{
  "num_experts": 32,
  "shared_expert": false,
  "kernel_size": 5,
  "nesterov": true,
  "grad_clip": 1.0
}
Rows from block 9 of a small image classifier, named by matrix and row number. Rows with one number within an expert belong to one neuron, the router's apart. Each number is 50 + 10 x the weight over its row's rms, rounded and kept within 0 to 99. All counts start at 0.
After each expert's rows are labels from the 100 images, of 14976, where the router gives the expert most weight on average: "patch colour" is the nearest of a few named colours to the mean colour under the peak. Only what is clearly more common there than usual is listed. The data: photos of arthropod specimens (BIOSCAN-5M). In brackets: how many of the 100, against the usual share in percent.
# router: router (model.blocks.9.mlp.router.weight, 32x256, trained with AdamW), inputs 172-255
# gate: expert gate (model.blocks.9.mlp.gate, 32x64x256), inputs 172-255
# up: expert up (model.blocks.9.mlp.up, 32x64x256), inputs 172-255
# down: expert down (model.blocks.9.mlp.down, 32x256x64, transposed), outputs 172-255

# expert 0
router.0:42 52 32 40 62 52 46 58 50 54 59 41 46 38 52 45 66 44 49 55 47 55 39 31 31 41 64 44 38 57 60 54 45 52 57 59 50 46 49 60 45 49 47 49 47 59 50 52 55 40 39 48 30 59 40 52 62 51 60 55 37 36 36 67 54 51 46 56 40 67 43 55 40 58 53 58 56 41 61 42 63 56 47 61
gate.0:34 64 43 54 56 32 40 46 47 53 35 47 50 58 44 39 35 33 46 49 54 50 56 72 61 21 45 44 57 43 59 46 53 67 31 54 53 47 44 33 51 53 45 55 47 36 44 50 39 44 22 38 45 60 25 57 53 54 47 35 44 45 51 46 54 41 60 47 46 63 59 62 48 55 40 43 43 61 24 48 51 45 67 48
up.0:71 41 42 41 43 47 61 55 56 47 47 41 45 59 46 46 46 40 57 45 61 59 59 55 56 37 66 49 44 51 41 45 53 46 49 41 56 42 42 44 46 50 59 47 50 40 55 44 58 53 40 51 55 58 41 44 53 53 50 38 47 64 36 44 40 59 57 44 67 44 49 57 49 56 50 54 36 48 29 50 40 58 35 54
down.0:29 42 50 48 42 58 54 41 42 48 43 64 45 69 55 30 46 56 68 46 43 42 49 49 50 50 50 55 44 47 45 50 43 70 76 38 39 56 44 54 63 54 77 39 30 43 54 51 45 44 40 45 55 55 48 43 52 49 51 48 62 57 54 55 58 54 39 52 37 68 43 28 60 67 64 53 44 39 48 45 78 53 76 46
gate.1:50 41 51 46 47 21 57 40 47 34 57 70 42 46 46 45 47 30 53 36 50 39 56 19 52 72 65 62 33 51 74 47 67 59 55 37 41 50 62 62 36 63 35 56 56 56 51 53 59 48 64 56 43 48 48 53 57 51 51 51 52 65 49 43 56 54 69 50 33 52 45 51 45 29 56 42 53 56 42 49 58 31 56 63
up.1:52 53 59 38 47 45 46 42 32 44 45 56 54 52 36 55 76 50 37 67 39 34 61 79 51 58 46 39 51 66 53 48 54 59 53 47 57 51 62 24 57 54 55 24 50 50 57 54 41 50 65 45 35 65 49 33 32 52 37 47 43 52 46 50 52 47 53 49 53 57 57 49 48 40 46 49 46 43 52 58 48 34 44 37
down.1:40 61 62 53 33 45 48 64 53 48 58 47 51 34 35 38 44 49 47 37 48 41 70 60 44 45 44 38 37 51 42 52 34 54 66 42 40 57 36 44 44 54 51 55 59 37 47 48 70 64 51 58 53 53 48 41 46 57 50 52 62 49 42 50 50 46 53 46 47 68 30 50 54 47 52 55 36 53 69 50 40 43 48 44
gate.2:38 43 59 30 46 54 39 52 52 40 40 43 53 61 54 58 57 65 65 44 49 36 36 58 59 57 38 17 36 52 42 55 42 56 72 56 25 67 56 45 43 54 35 49 41 51 47 33 50 50 60 48 34 45 51 46 62 54 51 34 47 51 30 57 58 38 43 63 50 56 56 49 51 46 63 41 52 45 32 56 46 58 39 60
up.2:40 54 39 60 57 30 54 68 42 60 50 47 59 48 47 54 46 50 49 40 47 72 57 30 51 51 57 69 58 51 57 51 57 51 42 43 80 28 47 58 52 47 52 59 52 44 56 72 57 44 37 54 60 47 38 57 48 54 40 54 57 40 58 54 39 63 65 42 39 37 55 49 50 58 44 52 56 62 54 46 31 43 63 52
down.2:49 46 63 51 44 66 51 58 47 52 53 59 67 62 51 46 58 52 44 56 71 51 57 69 38 53 58 42 41 66 70 54 62 52 50 56 71 61 59 44 46 34 41 37 52 50 57 48 52 56 45 41 49 48 47 54 51 40 66 42 28 37 52 52 51 42 50 59 57 36 64 43 48 38 50 47 45 55 59 37 51 57 57 56
patch colour: white (71 vs 27.8)

# expert 18
router.18:51 43 62 52 69 55 45 40 56 36 62 71 53 40 57 52 57 58 56 31 58 64 44 65 55 45 59 56 55 48 39 67 69 52 66 42 62 54 60 50 47 52 43 40 39 58 40 48 38 39 55 42 42 62 38 55 62 50 35 25 60 68 57 60 44 53 49 43 41 42 56 53 49 65 42 58 36 45 53 54 42 62 48 58
gate.0:60 64 46 53 47 65 39 65 51 58 45 41 51 71 45 54 75 51 58 53 59 68 44 58 59 47 72 52 53 49 31 55 58 50 41 48 60 50 56 35 49 55 52 36 48 39 51 67 47 63 44 47 72 50 31 58 58 51 53 43 52 51 46 51 48 43 62 36 51 59 43 43 54 56 47 47 53 36 35 58 63 43 40 56
up.0:33 41 50 50 55 43 51 39 54 47 64 56 51 28 52 48 34 48 41 52 41 47 58 29 42 57 44 32 65 60 59 48 31 53 60 49 25 54 38 53 60 49 45 60 52 58 53 42 63 35 49 51 45 63 73 46 39 51 51 47 66 54 59 55 57 51 43 62 42 46 54 37 36 51 48 56 50 61 65 41 34 51 62 55
down.0:45 58 55 51 56 42 65 47 49 44 51 49 51 51 44 40 54 45 60 61 54 46 40 50 26 43 43 49 43 73 42 64 46 55 29 50 50 56 64 28 47 74 50 44 53 54 50 49 34 56 42 48 52 44 58 46 55 26 32 15 37 57 37 39 46 55 48 54 33 52 42 50 63 45 51 45 53 28 44 50 45 43 57 50
gate.1:42 62 52 48 41 37 45 39 49 58 53 41 53 53 41 54 41 54 63 47 49 39 33 44 57 34 57 57 48 55 40 59 47 53 42 43 45 45 39 49 50 42 32 57 59 41 49 49 38 57 57 45 61 70 36 61 32 33 36 37 43 66 50 37 25 46 45 53 56 52 46 36 49 39 29 48 48 43 49 38 43 47 29 45
up.1:56 37 53 53 55 66 41 66 48 41 53 60 54 52 54 38 51 50 35 54 53 60 74 51 42 65 43 45 56 46 59 36 50 48 52 52 44 53 54 55 59 52 60 52 49 58 51 40 69 46 48 51 38 21 62 39 63 67 54 64 57 32 47 56 69 54 55 47 54 39 52 62 47 64 64 51 48 61 51 58 59 42 76 60
down.1:39 57 39 55 50 36 66 46 41 57 55 48 53 63 50 47 52 40 54 47 60 39 71 51 54 63 59 63 47 49 47 51 60 61 57 55 34 39 50 43 59 54 45 39 45 61 41 63 42 65 39 56 29 62 43 53 48 53 51 52 58 61 39 50 54 56 59 60 41 62 49 48 64 50 61 68 36 48 59 40 48 62 42 57
gate.2:20 50 66 60 36 61 61 60 64 33 52 55 37 31 51 55 70 62 53 42 66 63 74 63 44 56 46 40 53 54 29 40 47 50 58 34 23 50 51 54 54 46 45 33 37 39 43 35 57 40 61 56 47 48 50 42 51 32 47 56 55 48 66 39 50 63 65 48 53 47 67 59 55 47 55 50 38 42 51 48 66 45 39 48
up.2:63 51 40 35 58 37 49 36 42 76 52 42 59 59 59 53 33 34 37 51 45 43 44 41 56 50 65 58 49 51 79 63 59 56 43 66 73 58 50 53 49 39 41 66 60 57 57 72 46 63 43 42 55 58 36 55 44 64 57 50 48 53 39 53 53 36 47 57 47 45 35 29 49 58 49 51 59 44 59 57 32 45 56 46
down.2:49 56 59 42 42 59 52 37 61 55 47 47 62 33 60 54 51 37 54 62 50 46 57 37 46 62 60 38 44 49 49 58 41 52 58 46 61 58 39 67 33 62 41 46 56 57 54 48 41 67 56 37 55 39 38 52 63 66 39 56 56 33 56 52 72 46 54 49 33 41 50 46 57 42 58 40 39 35 44 60 48 34 42 37
patch colour: white (69 vs 27.8)

# expert 26
router.26:48 56 65 29 49 47 51 58 44 48 62 53 42 57 50 41 71 53 60 64 41 41 64 33 54 50 63 47 67 59 47 45 42 53 52 53 38 72 48 58 51 48 60 61 32 74 52 57 45 45 67 67 41 65 37 52 48 54 40 47 66 46 54 33 53 61 44 49 55 59 37 40 43 34 39 59 53 43 60 42 86 57 57 47
gate.0:56 30 57 35 44 40 46 59 41 56 71 36 56 63 59 65 50 53 38 68 29 59 45 57 47 42 24 52 48 46 40 44 69 51 48 56 33 50 46 46 55 48 39 57 56 57 65 47 57 52 44 37 56 38 57 54 44 36 58 61 35 59 35 49 46 47 56 46 53 67 38 62 56 38 51 59 49 60 65 51 53 43 54 46
up.0:53 61 37 57 53 53 44 66 44 68 61 49 49 58 60 68 47 47 36 47 57 52 57 30 40 40 47 50 43 40 38 40 48 60 45 49 37 58 37 56 50 50 40 39 53 50 49 66 48 35 57 59 43 49 60 50 55 63 54 38 58 53 56 53 48 55 49 46 51 40 44 50 53 35 61 51 61 57 43 59 75 67 47 55
down.0:52 55 54 52 53 64 52 58 26 39 45 58 60 42 49 48 44 52 59 44 39 41 53 64 56 57 42 47 41 66 29 43 45 44 55 53 64 64 57 45 36 56 69 58 54 55 59 52 58 43 44 69 56 68 66 61 54 78 39 53 22 52 69 47 39 54 52 64 48 29 34 42 35 52 37 60 50 67 51 37 54 55 64 46
gate.1:47 40 52 43 59 57 48 60 53 22 52 49 50 57 42 24 55 46 43 55 42 51 44 43 59 56 44 56 58 44 31 27 27 32 41 55 55 47 40 36 53 55 72 49 56 58 47 40 59 66 34 47 47 44 26 69 40 39 42 46 53 53 43 63 44 56 53 47 47 71 61 68 44 51 61 52 48 52 54 48 33 60 42 38
up.1:52 53 55 55 43 60 50 45 51 76 43 48 46 28 49 74 47 53 68 38 58 45 49 50 41 42 57 48 38 59 68 76 65 63 61 49 47 56 64 64 52 43 28 51 44 44 54 58 41 33 66 59 52 50 58 34 54 64 54 49 56 42 60 34 54 41 42 54 45 34 42 36 57 46 43 49 48 35 41 47 57 37 51 59
down.1:60 38 63 48 44 46 56 41 51 54 66 56 40 42 59 48 44 45 53 55 38 33 30 58 46 76 46 56 58 52 42 61 53 59 46 53 57 51 46 59 42 50 52 34 56 62 45 70 46 60 51 50 65 62 59 62 58 80 51 54 44 45 41 44 39 47 36 40 63 63 28 46 53 53 46 56 42 55 57 44 56 46 44 46
gate.2:39 75 71 64 41 43 65 77 52 51 43 46 52 46 44 31 40 60 37 39 67 35 51 45 51 63 62 71 67 65 44 41 37 53 37 56 61 61 50 64 51 41 50 52 43 46 61 42 41 50 49 55 53 29 57 31 50 63 49 45 62 45 53 38 58 67 49 50 47 47 56 46 49 51 50 51 43 55 43 65 43 40 30 58
up.2:45 71 73 65 50 44 65 80 52 43 50 46 39 47 39 34 40 55 39 39 65 40 64 48 55 54 60 81 64 59 41 40 47 49 43 53 53 55 45 54 52 35 42 61 45 47 57 35 40 46 47 61 45 24 54 41 57 70 47 49 69 44 59 41 60 59 49 52 53 56 54 47 46 55 50 53 46 53 42 57 48 42 38 51
down.2:44 63 71 61 55 60 56 49 52 75 46 47 58 40 49 44 41 52 49 66 46 44 64 33 43 47 45 33 41 51 53 46 59 49 61 47 43 46 49 46 50 52 47 62 59 64 54 60 63 32 50 57 48 31 59 39 66 50 44 48 29 34 42 47 53 48 38 50 35 36 61 25 64 42 49 40 56 34 55 30 44 50 52 82
patch colour: white (60 vs 27.8)

# expert 20
router.20:68 44 57 49 56 59 55 47 34 48 48 38 30 41 56 43 52 60 64 44 59 46 46 43 60 56 31 63 29 30 53 43 60 49 48 46 37 56 53 62 46 51 45 56 57 38 44 49 50 64 45 39 50 47 55 46 55 69 60 63 34 44 66 52 64 51 51 47 36 47 46 62 51 49 58 38 39 78 28 58 61 35 43 54
gate.0:58 57 41 67 54 49 36 47 40 60 51 50 59 58 42 57 47 56 51 46 69 67 51 71 62 59 45 70 51 59 52 58 38 63 52 52 43 59 49 59 61 45 39 40 46 49 48 47 47 39 60 56 31 54 42 42 63 63 50 46 50 40 53 54 51 65 56 45 33 36 47 62 62 48 49 55 50 45 49 55 68 50 54 48
up.0:30 49 45 61 54 53 33 52 37 43 46 51 53 55 37 54 34 57 52 56 40 56 51 61 52 51 45 80 38 55 48 55 61 30 69 56 50 49 55 40 37 41 44 52 33 54 49 56 40 46 30 50 40 41 52 66 55 54 61 43 51 57 45 53 50 52 52 56 46 37 52 35 54 60 53 66 37 50 54 62 36 57 43 45
down.0:30 46 47 45 52 44 50 38 57 52 61 51 44 53 53 36 35 64 33 32 50 43 50 48 68 45 54 41 46 24 65 55 58 46 40 44 39 51 35 40 50 49 58 52 46 53 60 47 36 63 36 39 50 57 48 39 57 46 52 73 53 51 45 39 50 28 49 53 53 65 49 57 61 56 56 45 33 55 53 51 41 38 56 49
gate.1:48 49 31 57 55 33 63 40 49 39 47 66 36 64 58 62 66 77 46 49 45 39 67 56 59 56 52 38 53 53 58 43 44 50 33 43 42 71 59 41 48 50 47 54 42 45 60 51 44 59 44 42 51 67 54 55 48 44 53 57 34 59 57 32 41 45 54 52 45 41 71 53 61 39 53 51 61 44 74 64 48 40 38 58
up.1:61 69 41 32 48 71 54 37 59 54 50 68 44 40 45 33 43 54 43 37 64 76 51 31 46 52 60 64 58 48 42 69 50 47 49 57 57 42 49 62 53 44 61 39 60 52 52 41 48 34 47 47 57 25 44 42 66 60 57 55 56 52 49 54 51 53 43 48 59 44 39 64 48 32 42 47 43 66 50 39 57 65 56 44
down.1:50 55 36 40 53 46 44 48 47 63 63 63 71 44 82 53 64 39 40 35 71 65 70 41 43 42 58 37 51 41 58 58 68 37 47 43 42 50 67 58 44 59 51 53 43 27 41 60 61 62 49 58 64 60 35 41 43 39 52 66 52 62 42 62 54 48 44 67 47 45 52 44 60 34 43 34 42 49 47 58 45 50 68 50
gate.2:49 27 57 54 42 53 54 27 60 45 61 46 47 33 61 59 38 31 49 52 49 49 49 37 55 55 48 58 40 36 52 45 39 31 52 45 48 50 29 53 61 33 68 58 58 52 34 52 57 48 62 65 63 39 35 56 62 49 52 49 40 44 39 66 49 52 33 51 29 57 73 57 50 66 52 42 60 48 39 45 61 60 52 47
up.2:68 59 46 33 57 44 51 47 42 63 35 64 56 83 47 42 55 47 50 52 56 49 45 65 44 37 69 45 66 64 42 40 50 53 49 52 51 44 62 43 43 44 40 56 48 47 62 45 52 51 57 45 31 55 45 51 34 52 45 52 61 53 51 39 48 45 70 45 71 38 18 41 53 47 53 51 43 58 60 49 34 50 56 64
down.2:59 41 61 48 51 65 41 69 37 52 51 65 48 43 67 41 56 45 41 37 29 55 46 53 48 37 57 48 48 56 43 58 43 63 53 64 52 45 49 60 43 60 28 49 50 41 59 56 80 61 42 42 37 65 51 51 66 57 58 52 47 43 55 46 52 60 57 43 37 51 44 54 38 65 68 47 60 63 44 25 60 56 42 35
patch colour: grey (30 vs 11.3)

# expert 6
router.6:47 41 41 38 51 58 68 56 50 42 53 46 33 51 45 50 49 51 57 30 44 53 53 45 55 41 37 60 54 49 68 56 39 52 51 41 52 50 55 60 60 56 56 63 31 49 50 38 58 36 73 45 37 54 56 45 67 53 59 70 64 45 55 48 61 48 49 65 39 67 63 50 60 57 57 27 44 44 74 43 51 50 35 59
gate.0:39 63 42 46 52 51 46 70 53 53 44 33 26 39 63 52 22 28 33 34 46 41 69 59 43 47 51 41 36 49 53 52 28 41 59 50 49 59 51 53 48 57 45 83 48 62 52 48 47 49 22 65 48 38 36 32 35 51 63 52 40 43 47 44 55 64 54 41 40 34 62 62 56 46 42 36 43 36 38 48 52 33 71 39
up.0:63 44 57 36 49 45 48 46 58 37 49 43 75 66 45 41 48 43 54 52 54 51 33 55 48 62 59 53 41 53 50 30 60 52 32 63 53 49 53 60 59 59 52 33 50 53 45 60 43 54 54 55 75 63 32 45 59 38 42 43 63 50 45 52 56 52 54 36 47 45 66 30 47 38 51 52 44 42 48 56 58 52 55 48
down.0:32 52 55 61 42 47 36 54 47 39 39 37 50 39 50 67 42 52 60 56 52 62 48 55 47 64 52 39 32 46 56 62 48 41 37 38 55 56 49 54 45 35 36 38 58 49 55 61 62 42 65 47 59 69 37 51 47 63 50 68 42 65 63 46 47 56 37 52 36 35 58 53 39 51 44 41 39 37 41 44 32 48 50 43
gate.1:75 50 60 43 60 33 40 27 40 59 47 56 41 50 49 59 56 44 49 45 54 55 28 62 39 65 65 73 43 60 39 51 48 36 36 56 45 47 57 41 47 55 40 59 43 42 55 57 40 48 61 53 46 46 37 46 62 48 50 41 56 45 55 45 60 58 51 48 39 31 61 59 45 56 38 43 47 59 53 37 53 72 38 56
up.1:65 58 56 49 48 27 39 43 42 53 43 56 47 26 53 61 45 50 46 41 67 61 41 73 55 58 67 68 45 53 50 66 44 34 34 45 42 52 62 51 58 44 48 55 41 48 64 56 56 51 54 57 66 48 50 51 63 57 51 59 61 56 57 45 59 60 57 49 32 37 40 73 45 55 40 44 51 46 37 46 53 80 31 45
down.1:45 44 61 49 31 45 42 58 30 49 37 39 49 43 42 52 36 47 45 51 43 48 36 44 38 59 71 72 51 51 50 68 56 50 72 60 56 67 35 45 53 48 48 58 56 47 41 58 50 44 46 52 56 46 45 33 70 42 47 52 40 43 63 53 32 64 63 57 54 42 58 43 43 48 59 56 25 53 58 34 39 55 61 46
gate.2:36 59 58 46 52 55 57 58 62 48 44 51 30 70 68 56 68 62 50 59 45 27 45 55 63 69 53 46 42 45 61 61 56 35 52 53 73 49 43 59 33 41 62 47 43 66 51 54 36 43 32 41 43 53 51 40 56 58 58 42 39 71 64 55 66 52 46 50 50 46 24 27 49 56 62 54 57 51 47 47 21 34 50 54
up.2:50 47 40 33 53 42 44 27 52 51 49 41 67 45 32 63 44 40 54 57 42 49 64 57 50 43 69 60 41 40 57 46 53 54 64 50 54 47 60 67 56 42 37 58 57 43 40 39 69 58 66 73 40 78 38 41 52 60 51 54 64 49 43 53 55 47 51 40 45 30 61 64 46 44 55 61 51 49 40 50 53 60 49 54
down.2:46 68 54 45 34 48 32 51 38 47 60 54 33 62 54 66 54 48 58 58 36 49 55 51 42 41 33 56 31 51 46 66 41 67 42 31 36 45 61 44 45 33 56 59 45 31 42 49 70 54 43 47 56 65 47 50 58 66 58 37 31 62 49 52 58 49 54 46 52 54 61 43 53 71 49 64 70 70 43 43 58 52 57 51
patch colour: grey (32 vs 11.3)

# expert 30
router.30:39 38 67 55 50 46 54 62 52 69 55 43 28 64 62 49 23 64 53 52 56 45 44 35 50 66 40 50 35 31 45 51 47 66 46 43 41 51 55 51 56 55 41 73 57 51 32 44 50 40 49 35 51 64 54 49 50 51 68 34 60 33 64 38 45 41 56 56 54 60 63 24 51 55 47 56 54 48 56 43 42 55 47 53
gate.0:63 46 38 64 60 51 39 57 59 60 51 58 56 42 36 48 42 44 53 56 63 55 56 49 45 47 29 49 48 40 53 48 57 51 48 47 55 55 42 52 39 55 73 48 54 44 49 73 41 39 52 59 46 42 36 41 42 58 52 37 63 41 61 43 50 45 35 50 56 45 55 67 64 28 49 46 57 65 32 51 43 44 65 61
up.0:69 39 30 58 54 43 48 45 51 56 40 55 43 51 55 45 50 45 53 42 69 48 69 73 49 42 35 44 53 41 47 58 66 47 43 51 58 55 58 52 43 42 70 27 60 43 54 69 45 43 45 59 45 52 51 57 40 47 40 63 59 54 57 40 55 44 47 50 50 45 36 68 59 54 41 52 65 48 40 53 42 47 53 63
down.0:56 41 55 48 64 46 48 55 53 46 57 38 43 58 65 57 42 52 45 35 63 62 43 54 48 61 51 44 43 61 48 46 22 65 44 45 52 39 59 65 58 37 46 62 61 41 54 30 72 56 58 60 55 59 35 39 53 42 49 34 50 49 59 38 45 52 63 33 71 31 47 33 47 50 53 56 61 43 48 43 41 44 69 45
gate.1:64 47 40 42 42 46 36 42 48 82 62 53 53 73 48 71 42 50 58 58 58 47 48 56 61 30 63 52 49 52 66 51 58 72 62 53 38 54 44 50 47 51 38 47 59 44 41 66 36 60 51 47 42 53 49 51 38 56 50 41 49 54 60 51 53 35 42 46 47 59 44 58 56 54 45 52 52 35 52 62 38 47 46 50
up.1:41 41 41 46 50 54 26 40 54 49 56 50 55 44 47 57 42 33 58 52 21 52 44 39 59 64 42 52 48 53 54 56 26 41 50 43 60 48 69 40 61 43 27 36 34 47 53 46 48 41 51 53 57 70 52 47 48 46 45 50 55 68 55 47 46 37 44 47 50 45 43 40 58 44 43 54 54 57 51 50 24 52 37 52
down.1:54 49 46 54 41 63 45 53 44 59 46 60 38 36 34 47 53 53 47 54 49 44 50 59 44 16 44 57 49 61 45 51 43 50 66 67 45 57 49 42 53 60 64 46 56 45 44 63 43 52 39 18 47 41 57 38 55 64 40 43 51 27 69 70 56 35 56 59 52 43 66 48 55 37 55 80 56 52 65 49 43 45 45 52
gate.2:46 39 77 43 39 67 55 36 29 54 53 52 52 50 44 58 59 49 42 40 34 45 36 60 37 50 53 48 43 45 48 64 64 57 40 63 54 53 48 43 49 61 41 50 56 61 55 39 41 57 49 44 53 37 44 55 41 50 46 41 54 49 38 68 32 39 54 46 71 30 55 28 35 57 47 44 50 34 63 49 67 32 35 54
up.2:45 30 76 44 39 60 56 36 45 73 54 61 54 47 58 60 55 46 42 39 47 35 34 57 32 50 44 39 48 51 49 66 65 70 46 63 48 53 48 35 39 47 57 42 65 50 48 61 50 66 43 42 55 25 62 47 46 52 47 46 39 62 35 66 42 47 59 53 66 45 63 34 47 52 49 45 54 31 67 47 53 42 46 59
down.2:50 44 55 43 55 46 75 42 58 60 52 40 58 70 62 52 42 35 36 51 43 29 65 47 49 49 61 40 45 47 59 35 53 50 47 50 54 46 60 57 51 58 51 47 58 51 57 48 42 57 67 21 32 48 49 42 40 53 42 55 50 65 65 64 34 43 69 47 51 49 33 34 54 59 46 49 44 56 48 44 64 44 47 54
patch colour: white (65 vs 27.8)

# expert 3
router.3:51 43 71 60 49 39 51 42 47 47 70 56 65 62 43 33 39 45 55 54 49 49 41 61 67 38 79 37 55 38 39 72 52 72 52 52 47 43 41 57 44 45 49 51 39 52 45 42 47 47 65 48 45 63 45 38 52 34 44 48 35 64 57 56 39 49 42 44 52 42 46 67 44 67 58 45 59 50 54 53 32 47 51 56
gate.0:49 38 68 50 49 42 47 61 45 43 66 42 55 42 40 53 58 39 60 55 54 73 60 44 41 42 54 50 50 56 48 65 60 49 39 47 53 37 55 43 49 59 51 26 52 53 55 43 39 57 74 72 60 52 53 56 61 44 54 49 28 48 45 36 46 48 61 51 63 64 23 42 37 52 46 46 54 50 64 43 37 30 50 37
up.0:55 61 28 53 48 62 50 28 58 53 29 65 51 50 56 42 37 49 35 48 52 31 52 61 52 63 44 52 51 50 49 47 39 47 54 56 42 63 45 58 51 45 46 62 44 48 43 62 59 45 30 32 42 28 56 45 33 49 51 53 72 49 60 60 53 45 48 42 50 35 65 55 55 47 49 54 42 35 42 54 55 61 58 57
down.0:67 62 55 23 49 34 50 47 56 61 49 40 47 41 59 56 43 44 43 49 71 46 46 51 52 62 45 42 41 63 65 50 29 72 42 55 55 41 39 50 33 52 45 48 55 42 54 53 54 52 71 61 48 46 49 46 55 76 40 30 58 59 49 29 60 45 53 48 35 40 36 55 83 31 44 57 52 41 56 45 53 45 42 51
gate.1:68 59 52 42 54 44 38 60 60 28 48 57 53 53 26 50 60 39 59 51 59 54 37 50 49 40 67 54 26 56 49 58 64 54 32 45 55 49 47 69 49 53 67 51 57 55 55 52 61 38 41 52 45 67 45 41 62 46 56 52 46 47 56 64 40 58 45 56 45 65 24 58 42 67 62 44 49 45 55 52 59 45 61 52
up.1:37 35 69 39 51 53 49 43 61 21 63 54 55 64 33 50 60 59 63 50 60 51 54 59 42 51 52 54 44 60 53 46 61 50 44 46 41 49 50 42 60 46 47 46 63 59 51 59 57 39 47 40 53 80 43 54 47 44 51 45 47 48 54 51 58 51 64 50 52 64 47 31 30 73 60 56 41 45 60 46 40 52 53 40
down.1:50 47 58 67 51 64 30 41 47 44 50 40 53 55 36 54 50 41 41 59 47 64 55 46 51 46 49 64 56 50 38 48 38 51 57 51 55 33 56 60 37 54 59 40 51 53 55 53 51 24 56 53 33 54 63 52 38 34 47 49 37 69 39 66 63 44 50 35 46 58 54 46 49 54 53 40 55 56 58 59 40 46 48 53
gate.2:45 57 32 53 57 45 64 44 39 63 46 67 57 52 44 50 44 28 37 55 61 57 44 52 62 45 46 44 55 53 57 47 40 53 36 53 44 57 57 65 56 41 64 52 30 38 52 51 55 58 51 41 61 56 52 55 45 44 53 49 35 49 38 48 51 51 54 45 45 50 39 32 35 52 42 49 49 60 55 68 42 55 60 58
up.2:59 42 59 59 46 52 39 53 61 55 53 46 47 42 55 61 49 55 61 41 41 40 47 37 46 50 40 53 30 40 45 58 57 51 62 40 50 43 34 40 47 57 46 52 71 57 43 61 37 45 44 61 39 45 49 41 47 52 47 58 54 53 58 53 42 48 50 53 53 55 54 66 67 46 59 52 54 40 41 38 52 40 48 47
down.2:40 33 62 51 55 48 58 43 42 56 59 42 50 52 35 46 65 42 60 53 30 34 62 56 57 49 43 39 57 43 50 46 35 52 67 45 34 63 51 46 52 56 55 60 34 65 55 59 31 59 54 39 51 49 52 46 47 50 41 57 46 53 56 59 55 33 65 59 64 76 35 39 73 66 70 55 64 62 64 61 42 50 53 54
patch colour: white (61 vs 27.8)

# expert 24
router.24:39 49 59 40 78 43 65 38 35 75 61 47 51 45 60 64 43 52 51 60 34 65 48 63 47 52 66 57 37 46 52 45 58 27 60 46 51 39 45 37 42 57 48 63 52 52 49 50 58 58 45 55 22 46 55 47 44 66 57 57 52 53 46 45 55 41 65 46 57 61 45 36 64 35 62 33 38 39 47 54 56 62 54 63
gate.0:58 70 55 66 59 57 27 59 43 32 54 52 67 46 57 61 50 78 51 52 66 70 49 65 46 62 56 52 40 38 55 53 51 58 79 44 40 36 48 45 47 60 54 45 44 59 59 53 54 57 71 55 37 60 50 41 56 32 49 52 44 37 36 63 48 47 50 44 45 61 56 61 59 37 43 44 43 58 42 64 45 34 42 43
up.0:51 43 48 24 37 46 74 38 59 72 43 52 38 45 47 41 51 35 54 50 43 37 44 41 50 39 38 47 63 66 44 56 45 45 24 50 51 57 46 65 48 41 54 51 55 44 46 35 56 48 35 40 68 44 56 55 40 71 48 49 54 59 56 40 57 50 53 54 60 41 58 41 44 62 58 63 51 45 62 42 58 63 60 62
down.0:53 51 41 40 52 39 41 45 59 46 45 56 51 37 52 26 50 44 40 45 52 36 40 43 45 47 55 50 64 39 54 59 52 64 52 43 49 65 62 62 61 57 62 49 71 39 51 54 47 37 56 54 48 52 62 45 41 47 53 64 49 47 39 55 52 44 57 37 57 72 44 59 55 51 58 48 52 64 41 44 42 48 42 32
gate.1:52 46 31 59 50 36 53 44 51 57 64 47 44 54 55 41 39 42 71 61 58 56 57 35 58 46 41 51 45 69 68 31 37 42 41 48 46 61 51 64 48 40 56 52 56 45 51 68 52 47 43 56 74 69 45 49 44 44 43 46 40 50 37 41 46 47 48 45 51 38 46 50 55 81 49 52 40 63 41 44 55 56 52 44
up.1:45 66 39 69 62 49 52 45 46 58 76 53 33 64 50 49 43 47 53 54 64 51 55 34 43 51 58 45 46 59 65 44 53 64 62 45 42 61 58 57 46 41 52 40 60 44 57 68 49 58 60 48 68 42 37 55 35 59 44 35 41 50 31 34 58 46 42 49 50 42 56 31 54 65 61 40 37 73 51 45 57 59 49 56
down.1:66 56 58 44 41 48 48 50 50 55 47 48 38 47 40 37 49 47 52 55 65 50 48 45 50 41 61 61 59 62 33 54 57 51 72 47 51 56 56 48 47 47 45 84 43 42 64 42 76 19 51 56 49 56 44 32 39 49 57 42 44 58 52 52 49 41 58 50 53 33 46 48 42 39 40 60 57 42 53 55 70 64 56 47
gate.2:54 52 51 47 46 52 44 49 60 48 55 40 40 45 52 41 64 38 34 63 66 59 68 49 56 48 62 51 45 36 46 53 59 62 56 37 40 47 53 56 50 53 59 47 41 45 56 50 50 62 49 50 47 43 67 58 61 45 53 51 53 37 50 53 56 55 51 52 68 33 60 53 52 39 47 40 54 71 27 68 32 50 30 40
up.2:52 52 57 57 50 49 44 61 55 43 58 41 44 44 44 33 61 58 30 64 59 54 56 52 54 37 64 48 43 32 44 48 59 73 58 45 58 52 44 58 48 55 43 65 43 44 47 57 49 51 67 48 34 19 64 38 46 60 57 47 50 47 58 41 58 58 54 53 54 34 37 46 54 57 51 41 47 68 47 70 33 56 51 43
down.2:46 49 42 66 58 70 60 43 52 44 80 35 42 57 55 60 43 50 65 47 44 50 48 74 57 51 64 41 52 48 37 35 33 48 22 58 45 42 51 57 33 49 57 34 50 59 60 57 45 35 52 39 45 39 59 65 44 52 59 65 48 55 70 51 52 31 40 55 35 70 36 46 50 64 40 73 55 30 50 48 62 60 59 38
patch colour: grey (64 vs 11.3)